config.yaml
model: "image colorization model"
dataset: "regions of photos with short descriptions (Visual Genome)"
color_jitter: 0.1
upsampling: "nearest_conv"
lr_schedule: "cosine"
warmup_steps: 1360
Rows from block 4 of a small image colorization model, named by matrix and row number. Each number is 500 + 25 x the weight over its row's rms, rounded and kept within 0 to 999. All counts start at 0. Numbers have three digits each.
After each channel's rows are labels from the 100 images, of 14976, where the channel reaches its highest value: "place" is the part of the image that holds the peak. Only what is clearly more common there than usual is listed. The data: regions of photos with short descriptions (Visual Genome). In brackets: how many of the 100.
# conv: 3x3 conv (model.mid.0.conv.weight, 192x192x3x3, each kernel summed), inputs 64-127

conv.52:457503525455496472489480470494488542517460483477501477459509507505486528493514495481470448541475500462500518533544453487526541505477559504499487493511484506504502460500505509507515482508463501
place: top right (45); top left (44)

conv.59:517468544463502492509477485493452482471452457531490519485509500495456495507538482499439490492513484486504488493486514448502533466451518457498530458503483540499512515540495477487524493494517541
place: top right (72)

conv.105:508483542453487474484490506504474472468435447515504519469509515522469501489559458497447469497497477474512498509495481452499517461467530491521499464530471523464518499527497478511533497479506511
place: top right (58)

conv.53:465516516498501455478496463479508522525505531507495475468531549506501503481484515514504452538484495484499507521541479492533528509483535481490490527516476511529502467476547495471488495514465505
place: top left (98)

conv.33:519489547494502488495504515508465475473468444530497521474516500510487491458549471502452486476525473488504512483485505460490512473468505478516512467522476493484559499539505511522558487473523491
place: top right (49)

conv.188:461503520467490462486479478488491523526465487492504472444515520523485514492524496483471448540484488469510515536516450492540535516470556507495469504514470512489509441493522510510503489502456504
place: top right (50); top centre (29)

conv.120:468516522482496468480500456496498520528500516529508487454519520516492497504510494507497457539479503481517485534519475482536536504462547514494470505510487526516504460484524487478484520500462503
place: top left (77)

conv.86:508490502459478507515493512503493482476455434467484517503515487504498508461521439505477503476514486504458536497489500509473492501496485452510491498499487487451540487547479525523526488485522467
place: top right (59)

conv.119:473518530470474452462518457497498524504480506518528489496551551520492481516503501504504469523493472515525479525522490477536515487483541488518499499535465521511489485495537491476482507487493507
place: top left (91)

conv.158:492500553473480462487503466490486496489484515523516497475548556511487472522544501502503481525479474517519489527503499475521508495450522487494509487527445536504484498498534464475496525503489525
place: top left (93)

conv.11:488480533465508494505457490477475520494443466484477488456505502491457525507539490459460463510493505445499502514520479480500558489462548488476502480498479525515501478517494481498522477525492533
place: top right (46); top left (41)

conv.187:457502526474474475485490453484496518510480504501521483489533545515487497537530501490498463540463474503528485556513489481526517486469543504510497482516455525500484483492532488484482506503480496
place: top left (41); top right (39)

conv.186:473513517474482463465501454497519515516484525491525481491538555532501494518533489494511465523452472503513510541521483503528506500479533522515479509538466502493478481480530502500478515485477487
place: top left (53); bottom left (39)

conv.108:460488526461507494508463476478473533508472487497480485456492504489458527525514505477456459536498525458496503514534464468523556492451549489473495476493506536517499481503496476483505483521470534
place: top left (49); top right (44)

conv.166:509518537483472464465529525530486472498478469523524519472545526536516489466545459525472493477502472510520529500475487485505492490483507490532494486545450484476553480523529525516541509462515468
place: bottom left (54)

conv.19:460488516461496489507466478486483545512456475474490475455499504503481528499521497469473454535489507455489504519542461485529545508472559494487490490511491512507500475504497488505513482521459516
place: top left (57); top right (34)

conv.23:458493518467499490507483451512482521500492503511485486474504511497466506516511493502481455547474507481502462539508483470534536481467555492485493473496495544502498467507501457471490499515472520
place: top left (70)

conv.29:468524518471480460474500467492513523527482509506509477444521533521512503493504495509501449531478496483512513543518458492546518513482545516503450519515478503496510444484539515498495506495463484
place: top left (98)

conv.81:487481532522510502501461496497452517482514493512492524481511508498471532464523483470508487490481498468490475501519505459487526469477523511485521481524480525524552517551506465502557492518501509
place: top left (86)

conv.20:467520524475467456461516457513514519512475510506527481482538544535512479510521483505509462530467469517534500544506477499543503504479540515524476509535460500486495467486541513499488530475480486
place: top left (100)

conv.104:463514529474485467487490470492494535522475501488518467449518526518495508515518509490489441534483492479513503544529458494534524510473554509502485491520476512513485456481524490489487498504455505
place: top right (93)

conv.36:462501510455493484498471474484497548526481504483496469463491503498481514510521499482485452532477504463500495521555458495527546506479547506489489491517497520516484464497496480490499486510444520
place: top left (66)

conv.102:453492519464510487504480457487483521515483502507485484458502516499468519518508506485482445550478512475501481537520474473534539486468551502485490484491500540516495465495504468471485496519465527
place: top right (59)

conv.172:455492516464505483498481458493480528515488495512490485460510522499476509514515502493487453551473507482510471542511472470533538484462558499489492487487493533507501463495509474482484503510465515
place: top left (74)

conv.113:452509513461491472488481452492513531519482516482504463456513523506489513515515498487488464556475504486502492534534460497538522512476551501493484511508481520505490459487521485491481504505449508
place: top left (100)

conv.48:460521512483484458457509473494522532534480503498526470469523538535505492498501488493495453537483484502527518537522468509543509522489545518515469525533472490494499460479541522508483507485465492
place: top left (100)

conv.170:458498508471505479489490463487499528525493514504495485466511521506480509510499505497503447541478509478514490540531468489533534510472543509487472508492487525514498452488515488484481511513463506
place: top left (75)

conv.127:469524519457474450471518467497512517514463501489534468473521553525503483522515503494488453537486474519524508547510474500545503503488559498513475505524472499497472469473537507500470507492464501
place: top left (100)

conv.21:456502522450495471485484479490492522517470490484495473440517525516484518506522498487470443540483497475509505541518444487540530504466565502493474495509477515494497444487518493497507496510457507
place: top left (58)

conv.122:472492534455502487505476462482469515497461476508490485463507513506464513524523491486460464534486498464512494524517477460513557481450552502485504473495486538506505480508500481492500496506476525
place: top left (37); top centre (30)

conv.133:484479491442484498496494472520516529498434488458502478491472510516489496535524489442483476517499492532504514526492485501524478520507542507525508511498484466441468487524483543538481500495486510
place: top left (98)

conv.42:494471523465509516524474460499459524472492482512484507505491496483459504521528504492481499525483500467493464501523509459486552465464522474496541451497500543507499528535489455483509490516492531
place: top right (53); top left (39)

conv.65:451506511457493480488488457504508523513487515496504454469511522515491499527522495488511466542437481477528480541528467490529528503484544540505487505518483520506483483475515479497482518500460516
place: top left (70)

conv.71:469520495452472484471513492512522519528464497472516471486516532524509493532520487508505472525473487517524501552512452511546502511495535517527465501523478515496460455467523488479470523493467487
place: top right (99)

conv.137:452493511460492491498478462489486543510463501477500478471493520500480515535515505460487450539480500468510486541541464483528528490484563519486494491502484512499469482495500483499485493508453510
place: top right (42); top left (41)

conv.184:474536457527480489481534514529518507529533510486517479512497486508542494451484508517508488533519529532472543491510461538535460537527531507515474521505522457474513467484495546546488510476432463
place: top left (97)

conv.100:471501524454486448477492465477509536513467502492515469476530549520488507508495513481495459533482483488511512539533464494530518512484553497499482520530471504501487460488532505490485488499475502
place: top left (100)

conv.76:465523521475469449456504480493515525522469498487529478467534548536511497490513489496490459527487472503517520541522462502538504514482544508520466518549464490494502464485544516506490498487473480
place: top left (100)

conv.88:483490540474477458515508462495463486498502482523501502485534524498485481514501521522464486539496469509506485536497493469533509496467527446508505465509494534464497484493534485493491494489483504
place: top right (53); top centre (26)

conv.16:474478522457507486507477486498450519491454468500486489472500499491452515499525482477459462527489501448495490516520483461511558481461547497499512465500484536501510483516493473497513483505478535
place: top left (64)

conv.153:461515531499492460496512452486528522518509547499522470520539549501510484500474518516525480540472472507497503521543497501534504503511527489495503522532490512517484502487540491479468500507482511
place: bottom left (57); top left (32)

conv.61:522453522478510527540484485489457482460506488515481510557490497476468480555508519482507527501496481537507448480493537460478488467476483468501564449484504540480466560520479464480493502513517539
place: top right (47); top left (35)

conv.142:488518462512503490482529528508543522532507503460515487499490486509550510453463498503512494502519518517482560495510472542518471555546509508515475554501513441472514470491503556543491493482476456
place: bottom left (53)

conv.41:473516528459479462468497461480518526518450500483517476438526530523509512500531493488466452528495495477500521535528465487524526519471547506497474505524466506499497451497529512494489488498456481
place: top left (90)

conv.185:463515520466492476464496484507495508513472496508508477464519541526490504508545477505493458534468494489526502542511464472537526489462558529508470499520467508491500457487533496492490527479472500
place: top right (48); top left (35)

conv.74:452520511475484461476489475490517533537478504484511470441517529519511523492508494494478441532478505484496518545523461516543528522491546510492458519520484500510507438481534519503498494509465486
place: top left (51); top right (49)

conv.150:480504515502490449475496488481510540537478497478514470470524533513509512462479506494479452525509484484485525517540441501554519531493546469505468523535491506513526450493532514485513473513456489
place: top left (90)

conv.38:479511544464460439479526483510513526485436488480542462485542534509501481482513494511481471526499458535513527520531474492524493513506544466525481502541472501461494480494531529527493495470483479
place: bottom left (77)

conv.35:496493543488497488482471509490466500489452453513489507452516518509473518482558480484451464505507493454512512516507471471508548477444540494492489471517468522516536476521503486488542486508501521
place: top left (58)

conv.99:471476540443498494508466478494472524494462480496488479460497497502462518512539494470458472531493504458494496516525462456512546490457544483485508473493479532484489470517495478512522477503473533
place: top left (62)

conv.146:452511509468491470482492470486503525527483510494508469459516532518491505505505506497494444548476503484511501547520464495547526510478553517492463504510483509506491450478531494491478499500463503
place: top left (90)

conv.159:484517453510499503485531514509553518536509512461516491520488499510547502481459499500533500507508513526495545493500475553517470544542502517517482552502514440478493492475502549537473504485480457
place: bottom left (48)

conv.63:456485518458507485501474453488486518512481495509484483472502511493467507529511508481480456548475511476498470536518477476534538483462557503482494480485498542511490470505503466475489499516466534
place: top right (47); top left (35)

conv.94:501515503527496500479507533521518502519472471490507505465501486523526531426510449508477489480518521476478539492498476510502497523507502508515461530505497457466568464517489548547538482472494452
place: top right (80)

conv.24:474492518469506491502465467472482535515466490476486474456493516491466531516518517466469451535489509456501499526534466482528546502469553501476486490492486528520490464490502490489502477526468524
place: top left (51); top right (34)

conv.138:467518511433479468481498459508502555517431483483517465479496504515484495532510527461470468528492508527515499502530477484520506524493547479498512500503495512474465475513513505521481501493471513
place: top left (97)

conv.139:460519517463487465478498478494506524520468498487508476446517533522499502504519490508487454546470498493519505550515458495546519507477552504497465503513473505492493449491530503493494517500463493
place: top left (100)

conv.62:467527530475476462469514474507505510523474501517524479454526533533511483498530478520477457538475484502529501540501470493539521510463540515523464498525469512493514452488538508495491520484474485
place: top left (100)

conv.121:463485521454493482507486466492478554507484489496496469468509509495474526486520493484494453550484502468519505514544468476529536505477551486494498494504493507508507470516509481501521487500454517
place: top left (64)

conv.165:464536515482459449469532477505522525520493522497542477503540541534529495485477485527510479524475476512502510531524462508538501521513532493523473538545480497490507465481550513498481513475479468
place: top left (92)

conv.93:482529476528483465470537506500559513523527539464537485537530539519543493465460504516540496509489481524505541512517486541522455534536506500516477556539501456495508492484537532518476512494487456
place: bottom left (74)

conv.43:464531524489481450466515485497522512529482510504519475454530541526511501477515492515495453533476483491516521544511462505545518509484537507510449519527471499500514452478534510497495504477473486
place: top right (51)

conv.51:476502526455498500502468480489472537503472464477493474469503511500464531513525500476463440520473506461502496528549477469521549482472549478483506475509487524514480484503497478511514475531473535
place: top left (54); top right (33)

conv.128:469509498462480464476507476489528538515475525466510461502513552517508476517482510491507485541486490520519522532523467512526486511509530492510516521523481484503443489464532517493460513504454496
place: top left (100)

conv.96:466526504495483444486489478494541533526498517470526481495529560511525514491483510508514469544476494507495516537532471520543501531507535477494477523525470490505489466485556506493484489501458491
place: top left (97)

conv.75:470506526459488462482493451488503525519471513498509477452505531517494505530516508478489453541484492495507494542524476495525533505472551507500483510513483510505469464484528505484482495503459504
place: top left (99)

conv.161:466514525462475454477512462497511537529463504492527472463526531520503495509511504497485459546490485504515508534529465490532524515476543501513479517522472511503483461477536506492478506492468496
place: top left (100)

conv.45:483464530476511496509470468479466524499464474493478491482500507498461516522532519461471466523503495458505504503540485462507553488459550487494517470502487523504498494521482484499515482514472524
place: top left (54)

conv.147:455498520471498479491491457487490519513494505518502489458513519509478507509513500497487448550479505482510473543512477477534530494465556503491479492498482534512501451501517485478488511502470510
place: top left (88)

conv.160:466518528482483464471511466513488508523491506533519482447523527522492488502530494520480458533476489498524480540506473470539532493456542522514470494519480522501518453488534497490498527483469494
place: top left (93)

conv.162:502479471543531541538472535477504497500523501469468507501456466460499534464461504490513507482516541470450521488507504514492509512524484477465506507463553498497519506514463496512517468535505499
place: top right (60)

conv.55:487477547425477496509495460497450503470452454510505505511523502519475498526544484483445512521493470489511484513501510447493529492459519479535518444524467525452514515530506500524510490472501519
place: top right (44); top left (37)

conv.143:460520516475475456460511466499519524521483511496525475478536547533508497505507493506507459533472478499523507539523465502538510507491544508515477522536465495499496465481541507495482516490473488
place: top left (100)

conv.123:510513499482472483505519535512499483502482471473515472468510488515529497473496500516461485483516476519485530521465500523513477519537498487529457491529497489471496464486513529489493479471512464
place: top right (87)

conv.183:451508515456494473491489461494497525528486513489498474459507529509491519499513502495489448553475507481508499541526460494542526516472560497486482503504483513510493454488512490494486499512454510
place: top left (83)

conv.141:503536510515480478427518526519531501536478497506522493470506493553513516452512451506511486472505510487523531480501481511517500517501513526528456535528483470506558473516490537522518517469493484
place: top left (77)

conv.9:470513521473488443470501475488499532521472495502513486472538547523489505493498498491483454528487485484512505530524462486546530505471548494512477509534469516504509462495538498481496499495473505
place: top left (100)

conv.163:504477520448465499489520495518482481468446481501522514528515523525490460549539484487480526506458462545551470508473515462487472479484496506540530471521446514467470524515499510517489534471519501
place: top left (74)

conv.155:475523534472469451479510477494498518510475494511521479444546531517503502489515495516471458521489488482509511525523470480526528506461539489501483502530466514508509462490549503489509497500468501
place: top left (100)

conv.15:513488530525485487489522487521467491483516485531506540522517489510471479505538450506494531476503482500509460469489527456463491462468472499518536472518485525475533525542487479491521522467507517
place: top left (46); bottom left (41)

conv.18:500465539468513507522460485481445503479459459504477506477496497479445519519533498464451485507502504466503482503507502458488548479454522474477527451484488548510503507530484462486527476526498546
place: top right (56)

conv.140:485472538453499500510483461481472526497475493504497497488491508495456491557532513475498477535482486506526468526510487461501522478456542523502532453495481526488469502513483480484485515500484536
place: top right (50); top left (39)

conv.8:454512511479494474482495464488511522521494512494496476447512535519492513504502502495499454544475506479509497548523463492542526502475551518489468504504482507507491452482521495491483503504462500
place: top left (62)

conv.32:461503494451476481482508479496539533526455504460507458493516540513523506508492499487496475535479493521499538543522464533540484533507534488507485540513484485472459465475524527517457504499462487
place: top left (99)

conv.83:469501525460489487483473480499482528510451480489502478462522511512473531498539471479479456516472503439507506530539462472521550483471546514497485487504482517505511467510508486506518491502475513
place: top left (67)

conv.177:469516542477467447472505473494503516511468495501521479467552545525496495488518494509479461534482474489512514536520477486530526507470537497508481497538459513502508464488550504492493502496478500
place: top left (100)

conv.167:455509519462494469487491468489502534523467499489510466454515528517485508512508496485486438546480499485511504539532457486540530495482566496496477497520480516505481458497516490495490495501457508
place: top left (52); top right (40)

conv.148:486522464508492505501539495513532506521532533481526480542484499500537478522469525511537510515486495546502506508500493538523448524556492518517499517502534467483460512470509517513475507495480471
place: top right (83)

conv.103:471512526488481444472505467489501527526481502508521478460542549521495496485502504502489456538492479489512506535524470483537517506472541500504477510537465504506511466487549495494498503496468500
place: top left (100)

conv.40:456511520474481442470504475497509526526475498497521480472543554531498498501512487498483453539483469489514518543516466495535515505482544500510484518538457498489505457484550509499486498492468488
place: top left (97)

conv.26:450486500461506496498472466474492546524477497475482465476497521499474529523512511468499459553487515459506517525538456506530525510488555509479497495498499503501473482485500496504478488517447523
place: top left (58); top right (37)

conv.190:480504544464492469481480482487482514522469492525497476455525511514468507497538472496472460520487492459512492523525459464519542487450544512502477491517474531508518462499513483486509496492480511
place: top left (56)

conv.91:479493533472482487495505446503488511486494514514512494537529546509486473557521520496519498524477469540537456534503512474512494476469524486513532476517471531503459525502514472475477516502500527
place: top left (62)

conv.169:453499523452503491503466490489492526533469473490487477453503501506482523499531489477474457534485514452504513534522448489536541514465563515477474497494487513501500445492501490499499488516463514
place: top left (57); top right (34)

conv.132:459528519495483450460500493486507519530489499502516484457537543531510510462504478510483453522473501476511522535530465503546532509487531507504455523539473491507535449489545512510505509496475481
place: top left (100)

conv.73:482522510467471454463528473497527522520479511470535460495533544538526474507495500514512478525480477535516539521528465519529480526502529506521491532525472465468466475482544538515473515485459472
place: top left (97)

conv.31:463521517471475455464498480488511526521464492487523477464530548537511504489507492491480455536469483491515519541527456500542516511480549495509470507543468492497511466488537509497498502497472488
place: top left (100)

conv.77:477483522458503494505457485469468532504455469480484488451499504498468544499519511451457456523499510440494512514538477477510558502464543486472494483506489514511506474513499493496521469525479519
place: top right (65)

conv.57:522502521548495474465520493504498491512561524564519509495532489516488495450504468516529519487496489492506480466498547477471507501479471522510483519514485525525565500525519489491534512485507508
place: top left (70)

conv.4:469503531447480483496492461505488535515460483492519469467515510517487504518537487478463458547476478474518504528532464477525539504464552512508484481516478515496495469499517503496497496498461500
place: top right (70)

conv.157:467512508459491463472489469488508518524467508490513470449509535527500502503506507493488441540481491491519518547521456504537512515480547506499469515512475488493475447481539516500487506501464491
place: top left (100)

conv.14:479506500487483489488523453515516514490516535497531489543518543515517466551491517504541509526465473547531464525509506504516466492507516504518529499516489510503452530484513480496446537495484505
place: bottom left (60)

conv.173:457485517461518496507470467482478540511476491487473476467497503486469524506506519469487459528486521452494511514545471486517556508476548499476498493495506514528493479506501478493507479527464530
place: top left (51); top right (44)

conv.87:464518512481488451480503469474519540529497511507512488474528544513502499490477511503495458537494490497502510533537464504537520515487536491500480520523484504519493471486546495480482493509470501
place: top left (100)

conv.164:468513516480485466484489459489500530522499515499503478458512536512494501520498520499496456541487498485506487535525467486538528499478547507493487502508485520516482468482531482482483500509459513
place: top left (82)

conv.117:450508527482499481482491501489481514525474480513497484436510515519492517475532475503467449526491514461523531524527451475544548502459547499487465492509481523505534456483516500506511510498476510
place: top right (44); top centre (29)

conv.168:464516521471482463472504466492507512521490512502516480462533543515503489505515498508501455536470487498520503550508467498544522507474538515504466508516474507500489454475544505488482519493461499
place: top left (92)

conv.156:457519520475478454467494482493517523530467499489517472452527543525508511487509491497488451532471499479508520545530463504550523516481547503499466513531468493504507453487537511507503494504461489
place: top left (100)

conv.13:470535518473468462465527487515504512525481498513533480465536533533515487499523478533484460535475481512533507537507460493540504511478534511525465502525465505490506449481545510503492531472474480
place: top left (94)

conv.50:498474500498526523513440505465489517496477473468458496467475471482464561473505502463474492490518547446471509494531495485494548501480509488458500495475515504518503496511469487501536458544484526
place: top right (61)

conv.111:468524530464477470475502465500501541521483507505516465463532523525500501516511494501493456531466487489524492524541466484528534499467536507506481503525478526515497474491527491480494511496471506
place: top right (48); top left (35)

conv.64:483472520471507503507468475498465539503445458486484491467494479500469545484528477472451466510491524440485505509543480472497550484464548496490502485491497513490515484521483501524529484498472511
place: top left (71)

conv.182:468528525477471457466524476517510501520476506523529478449530533524516487497522481520490459531474487515523497540502468493535508504476543520521460505525468503490515451482534510499492524476471477
place: top left (100)

conv.25:474522539466467458474514466497508516512459501502520480466543548530508490511533488501486460534476473497523512529515475485529525508464537510519477497534454509493497465487538507486491501484479489
place: top left (100)

conv.130:471504533455488463493488460481489523513474495499503478464525540511489502524510508491477454536486477476506501532521467482522535502472548497502493484523473520500477468493524488496491487501472498
place: top right (40); top left (36)

conv.44:471493502439480482491495463503499522498436484469506455476494541513482498547528505472458455533489475521526500559498461493536503497496552498514489490518473521472451458482513497498468497494462524
place: top left (42); top right (41)

conv.84:496492470481498517535479510474519499520466488455493480471483482474517512502506519470471482524510503516457531551496482544513491535513503490486479506499511497477462466475510509499469464534482480
place: top right (92)

conv.114:474526480510483475472510499494549521546477509460518483490502526518536503480482499486502469521506498514499550531515459543541479542526531511508464541519486454485495455469529551527474489491469462
place: bottom left (93)

conv.70:462517530460480460474502478487512534524458502496515475457529533525502505492515490490486451540482492484505517537528459495534528515468545506503472510523467501496502454491535517504486494497464486
place: top left (100)

conv.126:456522523464471459473507475494513530529453497484525478451522531525517495496521499493480452532491485501513526540513462498540508518480553509513465513529462487479496447483530530511487498487463478
place: top left (100)

conv.115:493462531450516510520459485488452499465451455473460494497487490484453514520535495460453487515502495462499505508509496456503544482458532484484535451480494525482490517529478488527520482507500544
place: top right (52); top left (41)

conv.28:465520530475467453464498477494512519518463492495525481456536547535506501489523482497480458526480479489509513550522469503540518507476545502512467504545459504494512459494540502501502497491473490
place: top left (100)

conv.47:481482524481503469480507451480498539480487512493503488533541545514460481522476513477508487529501470528515482510535504459511495490482528454503522507528488529512486528506515491478471506506494534
place: bottom left (70)

conv.124:475509535469489460478498463485489524509465496508510480456533540509488507500506501499483451528482485488515496532524473469523522484464548485506489494526471511502500465503532496490504494504481502
place: top left (100)